A small class-conditioned image diffusion model, trained from scratch: width 192.
Rows from block 10 of a small class-conditioned image diffusion model, named by matrix and row number. Rows with one number belong to one neuron. Each number is 128 + 32 x the weight over its row's rms, rounded and kept within 0 to 255. All counts start at 0. Numbers have three digits each.
After each neuron's rows are labels from the 100 images, of 14848 (inputs lightly noised), where the neuron reaches its highest value: "strongest on" is what is common among them. Only what is clearly more common there than usual is listed. The data: capsule endoscopy frames (Kvasir-Capsule). In brackets: how many of the 100.
# fc1: MLP up (model.blocks.10.mlp.fc1.weight, 1152x192), inputs 64-127
# fc2: MLP down (model.blocks.10.mlp.fc2.weight, 192x1152, transposed), outputs 64-127

fc1.687:166126122108081118165107106142158071116146120142140088151109112214130129149118130178141143132149048135114189114110156187121140115161129048176056094116126146161141164092164183132098119120110134
fc2.687:103125128141105128117142188110105129145153168159160141108153139084082106148164114134152167082127201121123106114129152125173158120135138123089218077131086120143150097082151053117126109087160168
strongest on: finding: ileocecal valve (52)

fc1.294:156149132133117159126163169159127121157183161124120158148139133141182087162112157123170165128109162106085076119115093170164098082125145097136150169094130107094120116140167071178135109089116095
fc2.294:156123084134155157120119072094086120088075166058128157114173114105106130165194083143090087083163075174155176130124165092076117135113095155092094099152113095189147113075080135115076105113145175
strongest on: finding: blood fresh (32); finding: angiectasia (28)

fc1.193:143080100122159199118145093139079122090088116139155128180132030088088087154174139124120126162122100134097106117112096113149112182075124152090134123165129243053153115193128171177076165093190127
fc2.193:150144133138111071080139121137186123108187064117091125134153157135109134075161161100107105082155110134173128121149148097142153121083160112120125106087142082092040089101093091135135147148078173
strongest on: finding: pylorus (28)

fc1.378:161132170115112080130192125162130125124144100118132107156065114180100142102156119162143169106103086076115105125125198129147129097145110156129150137078148137124104125189109089137150151051118124
fc2.378:135133171071140114162177191115091141098065127126102166203171068095158163141072133102143151140136085135161143106140101130164125166098128148142090097124147120155158096095170102109121165148137170
strongest on: finding: blood fresh (32)

fc1.664:099081137042101153115085091104145133094143102123173123157162141157136078084121173116116146051109095202098121146152103116082079131132130116178216178104132161113146112103117164129114112110193096
fc2.664:126070132105134110125109096092133122121131145162168133171169143144161125068136152096074084076137099200184119189195106132059094134129073145112162140134114136122097126128116196110086139121177101
strongest on: finding: pylorus (30)

fc1.434:114130177080101126133090115150120181149170128118121119172081171085164064147120128103133114142094132144098079123109103103070151076149105092119136170164090172047075179128104141176140153160203137
fc2.434:141136123126169144168145136127135148109103064151117126108136049117089086067139156144149187091142131158179182167109113058130167151044140142154110151073146133159117139087125059128178124081062158
strongest on: finding: pylorus (38)

fc1.590:091157164136107117130112155100159126139145191151157128114153110156096138086139141089158138143075135091144094117145085156105129220134134086132141206129108106099123151108126199156111139102184107
fc2.590:120137143159092208170129121164134128117051160135154060171143126148110123111143112117131108166104131166150131137110163097172101127120118140112145149143149126100104125097146137194131099103124113
strongest on: finding: blood fresh (43)

fc1.749:124128114167126138155136201123110101132106150183177150114187140213115116120134140109086091111129130130147123109065149127107109179138122162135105127127161169130122139114149125110162084099044125
fc2.749:148123152138091097109139064118110181100150100079071112134119137089147117137134092162145158162110164101120087133128081098067145067067153126123107151095088121175059196132118143204114175159181149
strongest on: finding: ileocecal valve (39)

fc1.296:125184132152115162084132131137069151136188102156121121127139169127073121128134122113124110163138142082169124137130120168160127065163092144134153160117139082117158128155090131135130144070115157
fc2.296:073153184096146104086116105161151102038136134141171101188122172129086098157080140151133117131127103113134154117114129139131102158112130128091177168116187125110126216161125108122186161109172157
strongest on: finding: ileocecal valve (33)

fc1.16:206122111111110140109117141084144115135142151145099113132159202116151118118109122084107106076120097088201162175118107112153114167091137112122104115147129121111142127127094176099136165190126115
fc2.16:089129146138136095102133204215126093138143173127174169153107143095104151118138122071113150148119149069163177087150118120173097112101074152106110085146144146108091101114193098150102206121159118
strongest on: finding: ileocecal valve (25)

fc1.27:154122088177149146148220120117108127125133144102122162114154155206122046113156137141072143148051176155113172177111149113124097121104155140143139162116116170120079159154155162127136114097112092
fc2.27:112145117100137111083055161143184171121159097178179099131153159082148160162195095123247117078186096150137082084153081165130148088139137118119078116110146142130156122111078088128126148148135120
strongest on: finding: angiectasia (28)

fc1.492:122139093150104175113131105119134179139141178130079132097108106166155116142120116112127123095169084083154130119175112127159112120086097108116113121158113112105078134150127116137132095119170140
fc2.492:097114154087113111103148160117160079151170117203062110112107186213140096109148107122123142124141130127138105107096124125159149126123146125155119145085074133079177139121170107095173093164104142
strongest on: finding: ileocecal valve (30)

fc1.426:107125147161200146085163111141128109144138120108106168098110128103098127092194154110118098108154113171142141064128098184129111170165116194194123134169161112129128104121187186173074109145104159
fc2.426:109107156159094123141120150097157149103180157120136141119157144139134122122086118144126165145169179085132145185146171090121128126136107106087150163116148145158111124122142061088119104103159075
strongest on: finding: blood fresh (38)

fc1.231:068157119104075140133143094153123130122106119134121153076099040106108128108157099103102078199091140094156117160130151139105117098112104130157110141140116178124116161188140134118144111099111119
fc2.231:178117099121186121112106200065169114112123120160101110174136163144135130142115113162161159071173178160124158103132122107135117131119164116150176090114145127153163084104101127110128173137143108
strongest on: finding: pylorus (25)

fc1.565:126095175104121166119170149105081144173142137153130118178091112104104048164134181129137105084101075134077060158123134100095112199096052125110146100141152156138173129177132160197042164049137114
fc2.565:181148088174135119092175152109153109081080062142117104131093107148097156052166157078077108131161125144096080112117051119084135129138157105102135144103074124084107117101142092135129214148131141
strongest on: finding: pylorus (28)

fc1.467:130165126146130100125180148134091099085105122133107192204142165175115103078176156171139146168150108128149159147101129074107047172130093106068079158131164071123087130171131191114151105154081132
fc2.467:149098171094095143111090201123163156163161099177167085056136109090133112152110110060137133108110128136129115118098135159167135094110151125147184132123119156132132152078179108129125078107116134
strongest on: finding: foreign body (46)

fc1.510:061121092144067131118084097119131125095058098138128025162078093125118048160118080093160093105124094059091060144134087096079152194126075067149128068139138140153105135096134118106110132136132152
fc2.510:187092142131128156185184141154125067141165096121095145194149149147138103068117182219117112136144146107098158097071151127115091124150161119148178158117198097133138106145192120130165089205154111
strongest on: finding: ileocecal valve (32); finding: reduced mucosal view (27)

fc1.684:120130103107124135108106113104077139123110178142163132158110147154118073115162077120113180145117141136100090152064199157103094141120102121146154129095096208126196102114096143121114087115155145
fc2.684:135162190138099155143185128196165140083101142155122134101164087106124068097125102174106135111088145123127172111159116096141177170107211172106088133137109145141056161121198151115055175112104116
strongest on: finding: pylorus (29)

fc1.188:152191084151072120156142151139169157175119157135124182087128192141145148174175166089109141133076160139142166118213083108096094114116122163077147126113143148112081101166159157173205151190140139
fc2.188:142101194122135174068106142074073076116111083140141051166141057149083111069071131111091158148157063169101124149122154135135166172116101035123172092157126110106134116096137110088099134139133137
strongest on: finding: foreign body (26)

fc1.118:156110134144096107135109081131154203142132116145147086116117115094167089165172085092144078118153069161107183174138118151054087095192167149147120143153082070105148092136168096100134122099165132
fc2.118:130117116144138122114178139101118199183100126161188141145135113066184071131150105096126125058135115155096102124193109150110120113156198112150161136142069113113176147198122103126099125139169118
strongest on: finding: blood fresh (25)

fc1.525:105127077161108137142082116142153079140104133147137046108100071127158089163146085116115175102072138175124096150176091074121070139098142129122139079135128106147109158139118084117050130113166131
fc2.525:145115137123124146210143083150139132158129086062164145096147143125109134096092156152078125150133103105109106132103129101173111125169114134111082070092120138083162152148196180160138108164092134
strongest on: finding: reduced mucosal view (32); finding: ileocecal valve (25)

fc1.714:088153135183066149113116132122102195127161163145138130143202117101183107136163130146117115135134192129153116110092158112180135097088149164135157138173187118116114173127196078141117143143171166
fc2.714:185089099133176116137152069111091071113094088076134135102113185173115125138148093155178105142150086084107138093151055137068088178124091119096085141129095127159159163155121171134162123134075128
strongest on: finding: pylorus (36)

fc1.558:102098096130153167136132144069140126056176126141095051110140171108113145062129078156183122064146136130121131106113128111185145092147109131096090128177145121117101095150120076129081093171214159
fc2.558:136106142108130144158105150137154078097169140156136123131155098157155116057118129168121118134133147194105123080132140161098098119139084119159108146094141094130196118152132096098143128177117183
strongest on: finding: ileocecal valve (32)