Rows from block 10 of a small class-conditioned image diffusion model, named by matrix and row number. Rows with one number belong to one neuron. Each number is 128 + 24 x the weight over its row's rms, rounded and kept within 0 to 255. All counts start at 0. Numbers have three digits each. After the name is the row's rms in percent of the matrix's.
Before each neuron's rows are labels from the 100 images, of 14848 (inputs lightly noised), where the neuron reaches its highest value: "top examples" is what is common among them; "place" is the part of the image that holds the peak. Only what is clearly more common there than usual is listed. The data: capsule endoscopy frames (Kvasir-Capsule).
# fc1: MLP up (model.blocks.10.mlp.fc1.weight, 1152x192), inputs 64-127
# fc2: MLP down (model.blocks.10.mlp.fc2.weight, 192x1152, transposed), outputs 64-127

top examples: finding: blood fresh
place: bottom right
fc1.458 127:068123160153145088116109169107158163107126145133133078142127147166088134128145143141151156115085138100129154128120096147151087118107146110125153179149111176130107138127118157139121166112138137
fc2.458 065:173184151142131156154128123115118088112153112142086119130110119098131092091116146131093145101142139121132150152106167102167167142149135131145128159138158135083120141146136097129104077125128134

top examples: finding: ileocecal valve
place: top right
fc1.84 117:137180116145093119153114095124129166127141125120114135075110149125134138071109146127124135106103151160095131164122123154128154112118121150099135131084153109175112088119160125157117102145127162
fc2.84 118:165122117153144122182144158114109147095144175115148097084122125139139162119089143115115128121100141108125134105097131108112125171119111128118161137129124168110102144130130127158126156163130138

top examples: finding: ileocecal valve
place: bottom right
fc1.235 089:095127128099109123130130115138156119132097157123114091172090142129173142138180133094122137118151137166149152142155116100132101154091129123130117059143108158131098123115100122134148150148109063
fc2.235 098:129167104097132115118140109143129140141135119123161157145112123159122129106154107136117138124158110101132129131145139115095123147145107152135128099101158097122113154124114096122120114135152085

top examples: finding: angiectasia
place: middle right
fc1.498 109:127113130095087113090139118066099117115150134146128147181128094140113109104125151076152116130140141140135135131148119101162128127118117160114091138107117129131109141115115139165120133167096159
fc2.498 126:155126161132119169122129138106141144143167086126130120116088125133110158139140145144128172156135122128157109137099140129148127090132146143164136079082164120108133087095135140171131149128110146

top examples: finding: angiectasia
place: middle right
fc1.459 149:126155104135154141148120144109165124121119182085160094147148132099156127149147107092126132133062169129128098103151105101115123168125106141095102164150082159106108141097137156102091128128145123
fc2.459 082:146122164130125136194142121150097127110088134163123125146106142134138126090132107133108166133154124163139155115120177119152134112116149127167099109142140134132117126121146137151103113147123155

top examples: finding: pylorus
place: bottom left; top right
fc1.602 129:138109110101111147134153160097104133088155136125118110157114134179075119101150143165107105115115107144102143094132139139112109122130119090156138125168126168124143141098079096167118114124093136
fc2.602 084:123123125103150149102151153125114071148125082117142095094108071091120149094078140137134149084139124077125135135123123142107181154122159089131150124137144162088161122130146116094132116150120110

top examples: finding: reduced mucosal view; finding: ileocecal valve
place: bottom right
fc1.391 122:090152139095107139105089136122184138094085127174105127145099117129087114113139130092136147153141123106138120135136117119097132143117107179111128065121123135114118168164137126135125098116119139
fc2.391 104:151151110127084082122097119127176147132111118168118144132125188114122104147150100121118129128150099105123069148149147098136150111090136137135146168115173127123117138126156039141114130124132134

top examples: finding: ileocecal valve
place: top left
fc1.333 085:129104130103143118151120118111160136123159114103121103068109171148096121132083103162125089136124118154144145167171169148145080104117118125104070115129153128085101081120132109100121100139111140
fc2.333 080:090097138085138092161149119130142096141157088135127121145153145173166148104120102166162120115116102131099120130077148102083118149104103140136091115113114112129140139107102109119141102181117155

top examples: finding: ileocecal valve
place: bottom right; middle right
fc1.407 079:120127107114139123107074112117183107154138096138134129147123093180132105114162085129147115087144106115094110132135152119139113126092116129113117108147117113134119087095117133119072110117104113
fc2.407 069:129103168164114175123118067115148155122168125128155129112153145103167096117112121104127094107128130146105139108147107126163128138116139118165109082106118158129094152144120120127131114133167125

top examples: finding: ileocecal valve
place: bottom right
fc1.533 099:107140152155119132128104121133141133113113132107159133151127171154159093115176126113118096112153144128091120153123108159126090073143137135138112088133098132165124136096068146140144096080150143
fc2.533 093:171122118118144120126135127130135182094182114134151117082142120126133101135103117178096127132152145128121158171157091131188122124112139140164158153137149121118111153136173170100129140129131137

top examples: finding: ileocecal valve
place: middle right
fc1.109 097:144155102165113105115145074121149134152094122124142127121116151146143094127130131142081114115134116149092158100093120112107148171094123096125193104130112141144101125093130118137082129103118124
fc2.109 078:097072145070141122127091186125088133103154123109143128097163141126128164136146111097137116127146142099151143138152105125156120113117129161114101110148117097143132137135134169131163150146125136

top examples: finding: foreign body
place: bottom left
fc1.262 085:136161126106128164108141136109136163115128152136137194127145126120097160157164161157124187161153165129108153109128124090079103153148091158143115153147150116089101129108143107159159115140124098
fc2.262 087:128085118130100122154094101163141085126141116092139064127135173126129093096094104134135128141124103112099089150127110135179136104077156092124174135099105146165132118135167149120112105122114157

top examples: finding: ileocecal valve
place: top right
fc1.32 077:134159129109103118118146137132098121082143140107124151081113113097116101117163165161129149142133119121099161146104116149116132143103072118139122106133145098090091131116192134141131137141086113
fc2.32 088:122099152145162102123163132115128150132113144143141108192099095108122130117126121099135121118109114161151095075136135091133117097128146164144140160125142159148145137147077133139131119107192091

top examples: finding: ileocecal valve
place: top right
fc1.290 125:157120144121122099120097137104098096185139110116100126138154103115157089096099125116155091143109144166143130133156126169170128113109110101080067121153143140132137157070151119111099100150094141
fc2.290 102:104130151126129094113125163160121114172112081094124094121157079146137114113180110139136097153100138136150104156135149145164130090116105142138092132136203126160132160104154106144138124154136158

top examples: finding: reduced mucosal view; finding: ileocecal valve
place: bottom centre
fc1.113 130:129143078115125126096148110093131111151138118108088157143099142108162131123157089126151132111170132166146125150115136119142119135096111122127086126117143155140145145152157177089126092128131156
fc2.113 186:121139110141142144159127137117115110106134093108128174127115128109115186189092110127115150155130152140128122140118140099126143128108109142162094146116111180094127115148179158118115112139115154

top examples: finding: ileocecal valve
place: bottom right
fc1.98 133:105166117100136136142155163118158173106113147151104150079089173101102135108149166099136154099084111125102189135148114126111120133125164155119125112104166151144115091148117140123131114149111117
fc2.98 089:142146141137171106114124157117155152099159163119122105132132083130152104153114125103114134142145101118126130110118104085140107150068112108111167134128154156122124155155119088099121140147128108

top examples: finding: ileocecal valve
place: middle left; top left
fc1.648 097:144123158128125158107100114142120121143123129149106109161156114129146100130140178114143122138143170145122206124128131132090122076125123120145151116170136111090170099139109154094105134155133113
fc2.648 120:149139136106122154112143147104109121102144092138147103160173115133116114133127150148123192116084142068143084108117095119089113125150136103102138092139120100130109110161092104120129123139120123

top examples: finding: pylorus
place: middle left
fc1.557 083:133201096122099159137152101069095162132125120138121111147155136101137147090130173142129102112085165116109134158138081127113153138143158146093131115125159164080103151170145141164125097120095168
fc2.557 094:123078150182111104110121133191121101094176151141110141131118133137107126142140113087133148154142128160167130048144197155108152103129110125158128146109118140158120103125097084102137134148146126

top examples: finding: pylorus
place: bottom right
fc1.67 103:131101123150113188102144114117142137144083145124172081162131127136114115124124153129140151132198123109130111117141129159146131146179148113073142091132138144139135096123142142124105116116123142
fc2.67 095:110145121131113086127135173087132144128118095144124105137146108108160134121115101111115141100166070140161104099116116124128120107136131138140140114106142099133071155113121121155156126145108110

top examples: finding: ileocecal valve
place: centre
fc1.238 134:168116108120091161133132155115104101169135079152123145114168165121129096080115194100156094128139126117135178173154111166147106147118126086112136154123157114134154134111092117125109129160146153
fc2.238 097:096093135137116150125151152166134141119136124144101120147137145100071121112154178116130104156105127127096113150122107167114091102124096118090151111152110141141126147104163142160114128147131135

top examples: finding: pylorus
place: bottom left
fc1.452 088:103116115156112171100171168101146117139092165130136124135131097115099098102150094171158133105134145115147154142171132134128122132156141082166157148137110136107122154155143140111141082152079128
fc2.452 090:124134132095165103128118114132106110121148109150094115113139142133168161144127160144079170184131123136140145124093164126125147128125132135096107109120159117142117108138152130123103165126151146

top examples: finding: ileocecal valve
place: top left
fc1.528 087:161129125143118093113082154113101151158138137135153068097166119141125129098098120158132135117115168131153140145152101111150115109113156140136140129148113116153106129144145114117124147088138125
fc2.528 082:115147158106086112133153124099153112140150102119135147146106166153143159141120102123120152137139125096134100139151162124167142118134121165107142127139092149128118138130129071184148116131145131

top examples: finding: ileocecal valve
place: middle right
fc1.125 093:141088179121095144108149163128127089153149122141131138156157125125087104138160110087162100145144114152118165125148126145118113119117125166131136136137096103136145161147112080119136121149149102
fc2.125 081:142138146152148088123124108171139128145169131098160126084123110157150133137121110151142128126101084078124116147098110070142129130116093141152138128119142144144113106138119128116167118094138093

top examples: finding: pylorus
place: middle left
fc1.419 090:085119112106107135131091131099142128128135087131142089157132187097125141133143126146135161121151097130148092184119162149155141167192098148145125120121102138138137141157140130113142129159122153
fc2.419 128:136139145125173102129101112122087137093118123122103133116148129137121096143181124112121087131139100147175142126121120121099122163139161157117114177116141104097150099101101135116099122120117152

top examples: finding: blood fresh; finding: ileocecal valve
place: bottom left
fc1.437 123:099109125091113116163111171111116159123177089170138091108107143134102124122144152103108132123157069129080147153108119097162118123154130090130142136158169156131120143106150120109137106144122166
fc2.437 084:092106171117139143134113178135133125132139147147068118125098107086137095103087123106094142107108098141128127155153085146142147132112153086130150105151163173141155134129136120122126119113107141

top examples: finding: pylorus
place: bottom left
fc1.156 069:116103113118116146152110120126151106138157138132101145152148136096159115119128106118127129128157135153125137114100117159128158093136101141154131133092115119157103158150122127105152144162050101
fc2.156 090:145128128129154149106142104098147170113122147118207119108122125110105087129107083112153089128088105102186110101163159118108093106132078117143175159181133149111127084153115124099130135111165142

top examples: finding: reduced mucosal view
place: centre
fc1.503 098:115128162114107158111080127117147138125127181108132063126144094121109121141107153145136116126156098136152142140102120144113146110099121111140127076143111140134102096112146121118119177163147154
fc2.503 078:148099129127111156082149168133142144130130166148194144124143070136138139147105152122158127129113139160166115122100138148141115134106124106085097093081084128127095116123127124143113183104140163

top examples: finding: ileocecal valve
place: top right
fc1.744 114:130068089139131144126088116140122140107114095119121117144126135096172117129069104118124125161111161140122165130147146118124117116133155100173146129073118123131107135131123098152090180106145096
fc2.744 135:166092132133144133114151128128084115124176151142107136111098103098134133142109126114148134130148147127142113120097134134093168134126166094164139144089130109116096149111154135095138140108188120

top examples: finding: ileocecal valve
place: middle left
fc1.59 088:103126157089105132145163117168117098105121102151142113135091065109147122180114129157152117132146107137105121125136124087132099105055155121107131099158124128165112122112142161142139126142133146
fc2.59 074:179110150103080120155129088160104100185167089102166137158136161150120108112119109151140127130174115105134107118157114139085102149128152160185091100116119123104153107129132143125107155156161120

top examples: finding: ileocecal valve
place: middle right
fc1.741 131:126092133134155156122114086117146142101117136141144081150109143095116117128115139132114082146121127102111121148114122124140166120105121083156102151104174084161157119108113141133145156111141121
fc2.741 159:119105105118109185116172131116127124091155133133129156118137156090127111093094139126134121114128088097109108127080161151147160119101145093150151104130157067137130139077168127136124148125123089

top examples: finding: pylorus
place: bottom left; middle left
fc1.332 129:123125162168139146145162165141142141102141127176136099073121123122155086132129156142112134095114164160143151100133129119099103143137112078073148111180092153117103093179129141134139139105132160
fc2.332 099:107149090118106118114092114141083127136138116141137161124127124131181125098130105131081146148177087146145157107115128122122141095146121133167101111115098133119161143115167081107129126133159128

top examples: finding: ileocecal valve
place: top right
fc1.751 106:095162147079165147145136084102146092112163163158121117113122148097135110126087122141172109133091146105123097087130148151172117124096114140114100129138133100114126123114094110121153124081107092
fc2.751 142:139142140088187128155161083073132101098147171146127112137112132100131138126081139144158096153119142102162139105127146134166102132121142137122108122137154149123129136137085116114158149071130099