From a checkpoint of a small class-conditioned image diffusion model: norm layernorm, patch size [8, 8].
Rows from block 10 of a small class-conditioned image diffusion model, named by matrix and row number. Rows with one number belong to one neuron. Each number is 128 + 24 x the weight over its row's rms, rounded and kept within 0 to 255. All counts start at 0.
After each neuron's rows are labels from the 100 images, of 14848 (inputs lightly noised), where the neuron reaches its highest value: "top examples" is what is common among them. Only what is clearly more common there than usual is listed. The data: capsule endoscopy frames (Kvasir-Capsule).
# fc1: MLP up (model.blocks.10.mlp.fc1.weight, 1152x192), inputs 0-63
# fc2: MLP down (model.blocks.10.mlp.fc2.weight, 192x1152, transposed), outputs 0-63

fc1.437 [137 107  86 110 117 114 140 131  78 163 153 135 140 139 137  94 162 138 162 116 127 170  94 135 105 160 105 150 150 124 129 120 143 127 135 207 108 132 133 152 143 138 131 134 121 125  97 117 137 124 181 147 140 137 110 124 151 129 112  82 120 120 157 119]
fc2.437 [130 108 130 148 139  95 106 144  94 163 129 104 150 144 126 133 142 144 157 111 120 158 152 107 119 154  94 149 128 132 114  84 117 147 127 205 105 127 148 168 159 124  96 131 164 138 117  98 201 116 152 142 134 178 131  74 118 160 116 111 134 170 149 160]
top examples: finding: blood fresh; finding: ileocecal valve

fc1.109 [151 116 133 126  92 130  77 135 166  82 118 148 135 135 151 113 162 104  93 132 127 140 129  97 128 140 111  99  97 134 141 128  90 133 174 113 116 104 133 170 124 142 146 154  91 147 141 114 129 146 146 184 142 125  91  80 119 175 152 140 139 113 124 119]
fc2.109 [ 77 154 113 128 160 114 124 105  78 186  97 126 121 140 138 143 139 157 146 122 145 158 134 164 170 178  92 148 140 144 116 109 134 135  80 144 178 122 132 114 147 136 120 110 126 106 116 134 144 149 121 105  98 175 145 174 154 100  92 104 104 165  93 118]
top examples: finding: ileocecal valve

fc1.118 [ 65 103 126 121 114 152 166 126 137 105 144 101 150 136 131 102 136 107 117  77  83 117 104 138 103 141 117 141 114 150 111 129 155 143 126 151 145 129 116 140 146 116 133 110 129 141 136 101  91 119 181 125 130 132 112  92 113 117 136  80 139  74 136 140]
fc2.118 [ 69  92 122 124 121 137 100 143 166 113 123 133 141 103 102 154 137  93 113 100 122 115 147 131 107 112  93 116  93 138 125 165 110 134 116 127 106 162 133 101 116 132 180 165 112 145 181 108  82 116 150 114 131 142 111 119 133 163  96 127 112 105 110 118]
top examples: finding: blood fresh

fc1.125 [159 125 111 106 128 116 136 100 100 139 111 107 127 146 136 112 158 165 151 102 113 133 136 109 123 105 126 107 115 112 195 107 114 138  91 117  85 140  86 154 137 107 145 157  71 137 129 160 164  94 122 135 103 158 127 118 103 120  82  93 101 125 169 121]
fc2.125 [110 153 157 166 142 123 144 142 194  90 127 141  90 124  97 154  93  73 121 140 125 169 120 139 107 177 107 165 125 168 113 140 138 134 104 166 146 131 131 151 123 113 131 126 146 126  98 114  94 169 135  92 142 106 148 172 125 123 141 147 172 138 102 160]
top examples: finding: ileocecal valve

fc1.294 [109 106 119 127 170 123 119 151 140  85 100 133 161 159 145 110 149 118 139 115 153 165 127 117 141 126 133  90 130 191 144 129  96 151 157 115 157 139 143 183 136 150 100 133 150 146  96 109 106  86 148  74 129 118 135 138 106 114 137 111  95 142 139 107]
fc2.294 [166 124 114 115 120 132 159 149 134 119 124 113  94  75 114 128 101 163 111 124  88 109 130 129 113 130 153 127 138 107 120 122 135 109 111 139 149 133 105  79 157  97 149 124 122  79 140 122 109 173 130 145 122 121 101 118 150 129 139 150 138 131 124 134]
top examples: finding: blood fresh; finding: angiectasia

fc1.669 [132 128 141  59 101 123 137 113 126 129 119 120  89 172 148 105 131 128 117  81 114 130 113 157 118  82  77 109 106 122 139 124 114 137 100 106 155 100 154 178 126 143 128 137 142 160 141  98 129 177 154 135 154 129 138 116 141 112 157  83 126 155 112 149]
fc2.669 [113 141 142 149 102 117 167 108 156 144 135 109 137 115 115 143 154 166  88 148 119 157 129 146 102 110  82 104 143 117  85 154 111 145 138 130 103 165 125 109 124  81 104 119  86 144 130 127 147 124 127 124  75 138 123 103 121 132 121 138 140 127 137 136]
top examples: finding: blood fresh; finding: ileocecal valve

fc1.730 [118 137 108 164 142 133 144 123 148 163 137 134 138 170 110 124 119  98 170  79 164 152  77 138 158 159 113 128 104 158 104 106 166 143 115 151 130  87 132  75 146 138 104 137 119 131 146  94 114 127 147 108 120  98 124 100 109 126 119 108 149 107 105  91]
fc2.730 [115 120 110 159 124 160 117 141 155  98 124 101 130 160 151 129 145  66 109 153 140 140 111 164 132 151 129 113 125 140 130  97 106 137 103 135  92 128 102 121 190 122 137 139 112 160 128 142 104 142 142 101  95 124  91 112 109 110 155 144 112 145  81  83]
top examples: finding: blood fresh

fc1.590 [119  82 124 165 127 131 133 144 130 121 128 151 124 166 125 144 149 129 138  82 122 125 137 146 154 115  98 126 131 127 112 134 111 167 135  94 213 123 107 148 121 166  89 180 134 105 122 124  95 164 109  96 120 113 145 131 124 153 129 129  96 115 116 116]
fc2.590 [162 149  89 125 146 123 153 116 156 153 147 198 112 141 119 108 156 135  86 141 142 151  72 133 111 153 132 135 159 163 125 134 143 147 122 150 134 118 123 121 133 135  97 163  79 126 155  87  69 154 146 165 108 134 105 116  89  88 144 125 123  84 138 113]
top examples: finding: blood fresh

fc1.151 [150 138 116 114 161 137 149 137 160 105 115 119  89 143 140 118 128  92 147 113 182 147 135 170 106 138 123 158  86 141 158 168 107 117 113 140 133 138 145 115 158 124 134 146 138 117 128  85 116 108 132 135 144 112 119  98 112  91 151 100 164 123 110 102]
fc2.151 [132  94 104  94 130 143  91 147 151  72 127  83 140 115 132 154 117 121 143 107 145 129 162 133  86 113 139 125 106 147 103 166 129  94 113 152  85 161 112  74 116  99 143 173 156 137 159 109 117 128 143 118 121 104 127 111 119 143 128 131 110 104 126  77]
top examples: finding: blood fresh

fc1.558 [111 151 130  97 124 128 141  99 128 129 128 148 109 128 155 109 163  63 162 110 130 115 153 123 121 134 146  99 154 137 144 130  93 159 161 110 140 171  92 132 121 140 151 131 126 136 122 132  97 117  84 117  98 128 112 129 143 146 148 119 172  90 151  91]
fc2.558 [109  97 140 137 144 130 128 124 192  97 134 181 106  71 135 153  90 120 106 152 134 156 111  83 139 135  68  78 164 138  81 157 141 201 128 148 123 121 151 119 154 127 109 147 105 151 106 159 146 156 137 133 125 117 114 145 109 152  99 126 145 147 127 140]
top examples: finding: ileocecal valve